{"train_examples": 15625, "time_shift_ms": 100, "n_mels": 80, "win_length": 400, "num_classes": 2, "parallel_block": false, "moe_every": 1, "experts_per_token": 2, "pooling": "class_token", "residual_init": "none", "muon_scale": "original", "orthogonalizer": "newton_schulz_5", "batch_size": 512, "warmup_steps": 220, "adamw_weight_decay_other_params": 0.05}
Rows from block 7, named by matrix and row number. Each number is 128 + 24 x the weight over its row's rms, rounded and kept within 0 to 255. All counts start at 0.
# fc1: shared expert up (model.blocks.7.mlp.shared.fc1.weight, 48x192), inputs 0-95
fc1.1 [ 98 178 113 147 166 103 137 125 121  86 182  88 153 128 101 112 168 119 135 111  98 140 130 140 115 141 121 142 137 126 161 124 132 120 139 157 136 117 125 126  97 135 111 132 136  98 118 137  99 127  77 124 140 135 101 134 145 130 124 111  92 124 110 118  80 140 120 143 131 129 137 130 133 132 135  85 190 134 131 146 123  84 159 136 160 129 152 119  91 106 139 139 129 126 146 139]
fc1.2 [117  93 114 157 151 141 136 114 139  98 102 134  99 151 123 111 116 116 172  96 161  96 143  94 181 150 122 125 100 111 134 142 159 158 137 142 100 171 119 132 133 160 113 136  95 115 141 122 161  97  94 188 111 125 176 129 116  94 138 102 162  66 162 144 114 132 103 130 152 138 117 122 104 146 105 133 159  91 160 115 136 114 185  94 153 105 114 111 109 120 190 170 156 139 135 110]
fc1.3 [145 128 142 172 147 118 158 137 145  93 193 125 178 148 141 128 139 155 136 102 121 132 132 130  97 130 117  95 134 166 125 113 137 138 120 137 140 132 121 158 107 102 126 149 113 177 145 155 127 162 150 100 152 117 157 119 116 140 169 140 130 145 170 147 138 127 137 104  93 142 123 156  87 126 145 104 101 147 134  93  81 156 138 168 156 104 146 133 118 145 144 100  84 118 148 142]
fc1.4 [145 151 133 140 123 109 115  95  78 128 135 132 113 157 141 105 140  86 115 145 139 113 117  89 107 108 121 104 179 139 179 135 151 129 118 106 168 102 157 123 112 119 145 142 119 130 158 145  90 101 144 139  93 142 110 118 139 138 156 124 108 111 124 119 133  65 104 161 129 142 103 130 134 141 143 163 162 146 161  99 104 135  93 158 118 136 139 158 122 131 128 140 122 122 121 135]
fc1.5 [135 134 107 125  78 153 133 112 129 128  56 145 178 132 133 124 129 137 146  99 131 129  94 139 128 117 106  91 132  99 101 113 122 155 119 136 150 103 125 127  90 103 146 126 119 140 166 146 115 102 150 134 131 152 174  67  97 163 173 127 122 101 133 128 131 153 134 140 126 116 133 114 137 134 110 140 141 114 153 133 132 115 183 178 162 135 142 138 150 154 141 114 121 130 135 138]
fc1.6 [110 107 106 119 122 125 146 130 108  71 192 148  92 122 128 141 141 160 141 118 115 190 149 152 131 130 149 117 107 124 134 154 126 183 137  98 104 140 139 124 153 103 137 115 161 115 152 134 160 116 113 111 143 158  99 138 152 127 104 136 127 151 124 101 122 163 150 116 130 121 132 113 107 153 129 106 132 109 101 110 132 162  97  84 131 148 125 102 130 119 116 114 138 157  98 151]
fc1.7 [148 126 146 106  83 110 111 138 145 104 127 126 137 158 185 141 152 146 103  70 115 159 111 146 158 101 103 121 123 159 105 160 132 134 127  87 158 110  74 138  81  90  95 113 183 136 103 140 111 117 147 149 123 112 132 158 144  99 139 119 109 167  93 128 160  86 118 140  88 126 156 191 117  78 108 129 118 128 144 138 169 148 139 118 143 137 113 157 118 111 133 123 105 128 111 103]
fc1.8 [106 107 167 140 149 106  88 105 153 132 125 140 117 136 123 103 109 121 116 129 140 157 114 103 121 107 106 158 123 127 104 144 119 132 116 105 114 147 106 109 186  54 160 161  91 141 117 164 122 137 158 183 109 133 140 129 105 132 120  80 144 136 118  87 136  81 129 110 168 146 146 115 146 123  90 133  97  74 102  90  86 159 111 128 160 107 129  98 126 145 144 155 135 107 112 143]
fc1.9 [106 111 131 126  80 122 150 175  97 106 105 126 151 148 146 148 109 170 149 130 148 111 129 115 109 139 120 115 112 122  99 134 154  97 145 114 106 126 140 140 146 115 150  68 152 181  81 138 147 156 145  76 128 150 116 139 134 115 138 129 105 154 111 157  72 105 130 115 179 145 146 122 136  71 175  93 124 128 131 126 174 170 166 127 133 154  78 124 102 134 105 162 156 123 121 174]
fc1.10 [137 104  96 105  87 107 104 155 162 115  68  99 126 120 144 132  99 128 152 132 134 133 119 173 114 146 113 112 101 182 121 138 136 156 111 119 108 112 140 134 165 114 153  84 107 115 114 149 122 178 111 145 117 142 153  88 157 152 105 111 139 133 168 157 138  81 146 146 153 105 143 102 112 150 133 116 118 179 117 146  78 145 146 115  96 118 145 121 136 146 162 131 148 146 103 118]
fc1.11 [131 130  96 142  70 148 131 147 136 139 134 107 139 104 129 107  86 108 147  96 124 142 110 100 146  77 126 124 147 118 101 155 161 105 119 196 115  64 126 117  89  94 142 147 111 112 109  59 106 126 124 100 145  95 132 123 143 110 116 165 104 142 144 148 121  58 139 119 167 151 114 132 149 105 127 151 146 106 159 121 134 100 114 109 169  81 109 127 115 102 147 140 163  87 131 129]
fc1.12 [121 133 148 166 138 116 143 176 113 131 138 120 115 138  99 144 141 123 147 104 132 181  97 129  89  99 163 158 152 116 162  78 116  87 133 133 178 131 157 132 122  98 130 174 124  80 184 110  95 108 159 103 130 130 125 197 147 125 121 112 166 106 117 124 100 140 132  80 121 117 111 127 120 122 136 118 122 119 133 177 100 100 108  81 151 134 147 147 104 126 126 137 143 150 157 113]
fc1.13 [130 101  90  88 119 153 130  91 124 153 151 134 168 162 120 142 166 115 126 145 129 134 135 145 111 174 145 192 102 130 102 160 150 169 137 155  84  99 156  79 126 108  59 126  96 140 120 116 152 143 122 123 146 133 118 130 135 152  98 119 120 109 129 161 136 148 124 151 149 140 122  89 128 104 153 142 112 139 156  82 119 124  85 104 134 106 149 116 116 124 115 125 131 127 119  86]
fc1.14 [142 130  76 124  87 151 117 117 136 175 140 123 112 170 140 127 164 126 130 115 116 136 109  76 138 109 108 104 149 188 125 160 142 141 150 116 160 136 124 156 101  87 127 171 112 131 125 137 118 149 106 110 140 121 127 106  95 146 169 121 118 124 159 127 145 130 145 111 115 122 104 112 109 137 159  98 123 141 161 176 109 140 120 118 181 113 176 102 110 134 103 137 161 105  91 121]
fc1.15 [127 131 138 161 121 105 119 120 128 118 148 148  98 163 153 142 152 136 110  65 140 147  99 121 188 110 135 141 152 109 144 153 135  93 100 123 106 110 124  61 108 149 143  97 143 145 110 170 149 152 126  95 104 105 178 117 158 114  90  98 155 122 135 105 158 118 114 111 105 144 145  95  92 107 119 104 100 108  87 130 106 133 156 106 119 131 131 101  74  81 127 141 118 112 132 161]