{"n_mels": 80, "input": "log_mel", "targets": ["voice"], "hidden_act": "gelu", "qk_norm": false, "inner_norm": false, "num_experts": 32, "positions": "sincos", "orthogonalizer": "newton_schulz_5", "epochs": 147.5}
Rows from block 5, named by matrix and row number. Rows with one number belong to one attention dimension. Each number is 500 + 25 x the weight over its row's rms, rounded and kept within 0 to 999. All counts start at 0. Numbers have three digits each.
# v: attention query, key and value (stacked) (model.blocks.5.attn.qkv.weight, 576x192, the v third), inputs 128-191
# proj: attention output (model.blocks.5.attn.proj.weight, 192x192, transposed), outputs 128-191
v.53:455473496519489539487446518534489504483437511488509483510500544495516447461518539522479535535504486480497503492533522466496497472502516511486481482519511507464476524503486489502516530482521480
proj.53:480492498513524479489511492516494510519551450493461491504529484489475532502521477509498563447517530514450503540497538455548489538505498523480518479525515520479525544517506489459505495489518463
v.54:510481486514554502522499486489495525483531507488487465512467484492525521481501499477505474471530498502498530506459457538501460496476533515495525480488496489459501490496485495519474494450547532
proj.54:490478512482489491493463473483492521520468464514483488504506477477541444527499507554515480511503521515479494478495524468512548500523511526453485510488502471476454501521533522502532593487480507
v.55:507511469512489496521500529487493500499506512483469504497491506467527496471489460486519520473491489505467505547515492495495477440494515482530502509495460475495517521491499463548522556531465505
proj.55:488509556557511494527528518485517498443480510487496516469505507487563514483481518498523526486485474551523513540527500478500477533492523479511528520509469486506518497530485480531480505541465487
v.56:515473498483475484476491496522516486498510497513481479502500521482478542506511458492482478457476467514541531485517492495523490484487501538515509524492501540509446522531490498532530524464555470
proj.56:486531496485500486498519488497503521540519474503520517468491542497488488503523491521548448487545485475466467522543527511499500565503510496454526543513481482444504503535440478508533520525493506
v.57:530505467503518461491510529492472504494468482504524507517535466529501492489523496507475465502521500510521515518450476509521483489528472520505541497476520483488523522516492484545507471526494469
proj.57:517517465477526520525496494479515487493508513490527477526531507476431488502534501520535496532524531504522480508491455471509507481519524561503484500473484515488530518484516500512503478491538546
v.58:483509490513504490532540496491499527504484543515521503506545473522524528550460453470506508497509457503506484477524474513482479501503476502481552493471495511470503480531506471517558488490505510
proj.58:471493493465486553504508501536515537502519539489521492475489497525469497517525508496489467473493562516527482487492551503508488482448536529500465469504473498504508513562493498500512461516460500
v.59:511529487428464507437507462472486511466477493463529481521495512457457495484504462477484495491518483518466506505537471444508539490492468510529497487485503504484495535482562522498479496534508503
proj.59:494453513525482540532503497490453496474493493491485491503482474485480485553493526518504517499531469460494549483502506531524510477506504464480521482467522455536448526490462520499509495496514484
v.60:501488490491479521520498500566466483482520494545550501524477504528483532506507538515458509482486488539470506467470518510491496484536472491492504487488524475541519501517472469462496494484494528
proj.60:501512488475511519506519522493518503502476509524486453486501498527475478481581466498490512553469540513488508484518492513478487496503546516535524504480510487509525519501554475528497490514526502
v.61:558522489493502495499487515479517545474460489519567492460484503489499547542527461514526476470506454494508492502487502507496512479458528507483476553519513471491499510508465484533499460468494547
proj.61:481484478482479450547488491477449494520483474502515492516503547469495519493504505513479481549481530530512456557502509479499500469485525510494468525463485519516518502561479491456511468494522508
v.62:471520504453495486501488499507477496541476522470499522477487515503554504454506456510503477512488497483515444496488490520540534485569495491496483506502501476487467494483527477465510487497480526
proj.62:519470452525500546531549492526515442519479499523465481486465515466522462504474520479516503477508481505473467504525482480487483513516518476476484555462529505485527464497527505540498496444510510
v.63:444509471476507546462512476494522493485519539465477474510480468527491508520510498515491469495497459503507482527468469495512510510468499513522467529508517464484467530525528529483530536455485526
proj.63:503495448506515516472519539483497487550503507492473478502485479507469490486516512478496484485523517500516545494520516479521491529508534517494519468523498489532488525466528455522496489510476505
v.64:520519521497457482464472487500527485486477450537497526541511497493478495561533491498504505487457473514511501521501498521518540503514445509498492506520460496501487518497450520456511492517519539
proj.64:521507520508523487530510498527536515520458515464447472492511495517478497501492483500493470478490520527477505470491502525475511496449488490496517504481535523466514538523541549476470521490528485
v.65:450517481549512467522523506524504506453484491501507467485497490507519491494474490544525484523511483496469493481470463492520500502547495482485522497520478488495484447529533454490488498473514489
proj.65:499506510491462501451506533523462513459465478483477508527520515512499475493509515538459482484461551517512530507486529502501485462437487493515503477522486524483536497530494500496441504489522493
v.66:511533491494485555458468510524486477477541453489513518499465535499482511465518490493513442533487528523564493461522467437485483529522531496497523501476539492523519477439471491535482505467486463
proj.66:489486502509478521485526475513509460461455545508494521448524461482550512495503528483510517554492491493533498481480474515515459481478473492478454480508504522485515462505439458512510459490506496
v.67:509493511507440516473498498501494552507544528492525544507447492517460521511496472497493479520458505476524491542508465511494566448501494480516515505476466476482524534548518505509542461472475518
proj.67:529446547521473562478487508490490522534479505520487496498543509521485453509509525467477496450513481508504521513509517529479519510518518507504463522509508548483493493507481531516497550514502501
v.68:526494538479476525511504465513531517501481501495485512494502509497497487464505530542539488453528432475447529525468490496489518448488506488536472475485499449498491501492475481484501459501502469
proj.68:516497474483482519520513465461480532509509523481544487497522487472515534521510483482505526507533497465511515525525503456503546445491495505506527482468504551531534497479475482530513537492503457
v.69:507454501525509505499511489509521480461498496505456532482485529526529474496503463469472440437495479505492502497551523512512495498469488527518485528526544493478513552482517509482514519486529475
proj.69:524519470543488477476515515475476525500531503502492524438527510458486500550488504491508520524472470492485516474512510478511498479502490474477502504475517470539495473493551473525529512464490498
v.70:500553499514518494492539484546500494490504452511531505544480469459489455464497473457535475523484519492519494489501537520512502555483546488555497493503519447526464516498495493489514509516491459
proj.70:514479492460509527524501525499465535490507515531508457535453517478506516535484574516483473517433508557477493518512467522479510518465507476500513445537470498467500502528511458481490524505512497
v.71:470486490492460497494516468522466471485495500483550483500520487483532495526498493488520525556526473491431505524505463526480467521547464495510467456477500547484487482518494500500495491512534507
proj.71:482550537519512479509541520484508513495500447456466496489541492507492474471507518535508511479525514532497471501468497544505496486504500477519414471531539479499491499515525543485505451509543499
v.72:485484505531466487498478496468475510538513461535475489492469538481556525492520462500487490467527486455520488517495494511517483571502518483471525495451497496513509512509530489463481501501526530
proj.72:478520540544485521471532432500496500496513536516479513519535519481533500546470502461465534495542496492466500480476532492517504480480480495493456501525480508490521476496505488538536494541473503
v.73:542550526531486472517547538538478475539469483547483502476495473482526514458480470483487523482487496529550481493455480532438450477520470494500550505504470480536516488452515475472495486502473460
proj.73:485502503469510523466499518476490529532520497488498521481470510501509479454480546523482489556518518513497524482485485529479511528511496447477488452456492466503509512508474524492502518505507534