From a checkpoint of a small sound classifier: 7.78M parameters.
Rows from block 5, named by matrix and row number. Rows with one number belong to one attention dimension. Each number is 128 + 32 x the weight over its row's rms, rounded and kept within 0 to 255. All counts start at 0. After the name is the row's rms in percent of the matrix's.
# v: attention query, key and value (stacked) (model.blocks.5.attn.qkv.weight, 576x192, the v third), inputs 128-191
# proj: attention output (model.blocks.5.attn.proj.weight, 192x192, transposed), outputs 128-191
v.165 108 [ 58  96 172 117 178 118 142 140 108  85 221 168 147 119 125  99 147 138 122 101 121 115 133  72 120 108 138 118 164 187  86 112 113 119 110 112 104 153 138 117 127 119  99 147 167 176 103 105 109 140  90 139  59 130 108 108 180  65  87 102 174 140 177 101]
proj.165 096 [156 150 145  76 129 118 126 159 143 143 140 128 109 145 157 129 124 111 101 138 107 189 165 158 160 154 120  99  71 147 130 180 110 136 160 175 127 124 164 139 108 140  88 128 101 124 139 157 156 111 111  96 134 131 107 136  70 114  76 152 172 132 131 136]
v.166 097 [179 138 136 124 206 159 116  61 180 127 136 195 106 136 110 107 156 112 134 170 148  73 156 161 108 137 118 150 140 161 121 101  87  91 109 138 164 152 134  91 176 136 120 104 172 131 112 112 124 172  92 149  96 109 181 106 133 173 126 159 158 102 146 149]
proj.166 094 [127 137 100  50 109 192 139 150 162 174 137 143 161 107  75  93 146 139 100 116 151 114 141 118 136 128 121 141 146 165 127 169 160 108 182 160 107 146 154 116 152 146 166 109  64 122 111 128  93 124 120 108 113  89 121  98 146 127 123  57 121  80 105 101]
v.167 097 [121 114 124 143 113 118 122  44 169 114 192 129 146 116 120 119 134  88 116 187 127 125  99  75 152 185 164 155  77 111 134 120 136  96  89 171 170 138  77 121 151 181 137 137 168 124 126  90 153  99 142  85 134 136 172 145 213 165 145 165  85 131 123 120]
proj.167 097 [134 158 116 118 170 176 152 153  83 154 113 120  75 132  53 119 115 114 148 146 177  56 148 124 162 162 145 146 170 161 114 103 170 154  81  72 139 136  79 126 128 189 122 146 145 162  85 104 113 102 135 171 159 116 138 147 113  98 148 121  78 175  83 118]
v.168 100 [103 104 132 159 132  97 115 158  79 127  95  91 150 134 136 129 175 104 144 168 147  93 127  95 133 137 147 148 170 130 220 129 122 155  78 127  90 153 102 139  76 105  89 118  87 139 154 168 139 153 116 103  98 135 111 149 126 154  82 172 166 176 172 157]
proj.168 101 [149  74 126 167 155 124  98 158 139 185 117 105 138 211 114 170 112 189 128 156  43 121  87 111 157 121 103 114 159 148  74 184 128  85 135 140 141 113 108 186 136 122 186 147 142 146 173  71 127 105 207  87 156  86  95 106 162 103 134 139 172 107 133 107]
v.169 095 [ 99 125 115 129 158 214 140 216  37  76 135 117 150 118 175 111 142 100 122  88 146 131 157 117 122 152 123 121 134 168 103  44  92 126 158  72 109 114 145 164 117 138 121 107 187 117 131 148 104 132  68  88 145 135 141 103 114 157 119  93  98 115  92 117]
proj.169 100 [ 97 144 109 111 209  78 161  99  98 172  97  82  92 115 139 120  91 106 120 137 147 152 161 134  58 114 134  65 147  98 160 109  96  85 123 163  78 120 217 108 134 107  67  65 159 159  84 143 132 148 107 104 184  89 133 136 130 140 142 137 113 153 127 131]
v.170 108 [144 196 110 129  78 102 105  81 181 170  96 108 160 130 203 113 144  75 137 144 135 144 118 109 140 122 162 208 134 123 125 104 161 139 101 129  94 114 101 180 103 178 118 143 209 137 107 159 103 131 107 137 119 160  75 125 161 161 125 121  96 151 113 139]
proj.170 100 [121 121 145 127 105 163 131 200 109 162 118 144 101 136  85 108 168 148 157 155 128 145 137 133 168 147 106 108  90 104 126 109 129 175 112 130 107 126 140 110 110 144  99  81 106  80 137  75 131  80 148 129 185 145 116 130 103 144 118 120 151 167 126 103]
v.171 106 [117 163 122 213 193 163 102 105 106 137 179  74 141 104 133  90  77 126 149  55 124 146  76 119 126 108  82 144 101  88 120 152 156 156 166  84 128  85 120 103 109 133 108 141 163 139 151 147 185  98 175  91 127 132  97 127 169 145 147  80 133 125 130 100]
proj.171 103 [156  96 172 201 137 170 136  37 102  82 171 140 130 116 114 148 167  88 161 112 119  88  90 108  94 157 141 152 124 116 122 114 129 162 191 122 138 139 174 152 148 132 103 140 103 146 166 149 156 115  68  83 120  87 115 157 147  86 109 154 138 154 174 135]
v.172 107 [114 143  69 113 154 164 155 167 120 119 116 115 156 168  94 121  70 142 174 147 142 165  91 120 119 118 108 134 106 116 168 144  77  49  86 154 113 134 103 103  88 162 151 139 137 144  77 126 107 229 181  93 169  99 147 115 169 145 155 144  94 118 114 114]
proj.172 114 [109 131 110 145 160 214 158  49 135 141 108 109  53 136 147 134 124  89 113  97  92 103  94 118 123 113 108  90 114 129 172  54 127  85  66 106 110 163 176 145 163 147 102 119 127 148 120 185 145 142 114 101  82 176 139 130 110 142 106 107 113 133 109 141]
v.173 099 [155 179 138  87 162 146 158 157 133 125 172 163 143 132 126 144 121 147 122  98 182 139 124 111 218 122 166  88 102 126 173 100 113 126 103 103  67 177 204  93 189 156 153 152 129 179  78 137 143  68 138 156 170 149 150 152  87 161 154 129  76 153  98 152]
proj.173 098 [101 143 134 101 112 155 158 118 158 174 149 157 171 104 119 144 112 112 107 156 170 149  97  83 169 126 153 109 167 126  76 100  93 110 120 138 179 172 124 103  92 153 122 118 108 135  85 178  86  63  78 112 124 145 107 115  88 149 120 122 102 151 161 167]
v.174 096 [ 90  98 118 151  96 157 136 150 149 116 131 132  99 176 114 171 152 122  73 148 148 145 185 163 123 144 137 173 194  72 129 148 132 135 106 123 150 157  76 114  99 106 156 111 120 145 113  71 145 198 149 110 137 150  87 130 182 147 188 191 170 140 145 178]
proj.174 092 [174 125 145 110 171 128  72 138  91 147 185  86 145 128 109 121 126 107  45  65 113 158 122  80 169 102  96 160 117 165 142 153 154 185 129 150 103 132 153 118 141 131 101 143 198 166 118 106 112  88  48 122 117 151 168 147 190  96 165 127 123 130 125 102]
v.175 099 [107  63 133 128 156 116 132 159 139  75 185 119 148 121 164 176 195 159 169 127 132 116 121 115  80 106 124  98 141  92  90  84 100 176 135 171 126  98 163 102 140 133 127 135 125 133 187  61  96 128  27 143 113 125 129 132 154  82 144 171 132 157 114 211]
proj.175 099 [ 84 169 197 110  96 162 110  64 124 109  77 122 203 176 155 107 135 163 136 130 159 149 118 120 152 105 101 148 162 117 176 146 158 168 158 158 102 179 168  67 110  89  24 148 163 148 111 104  82 144 149 129  76 131 128 186 147 188 186 125 140 110 162 173]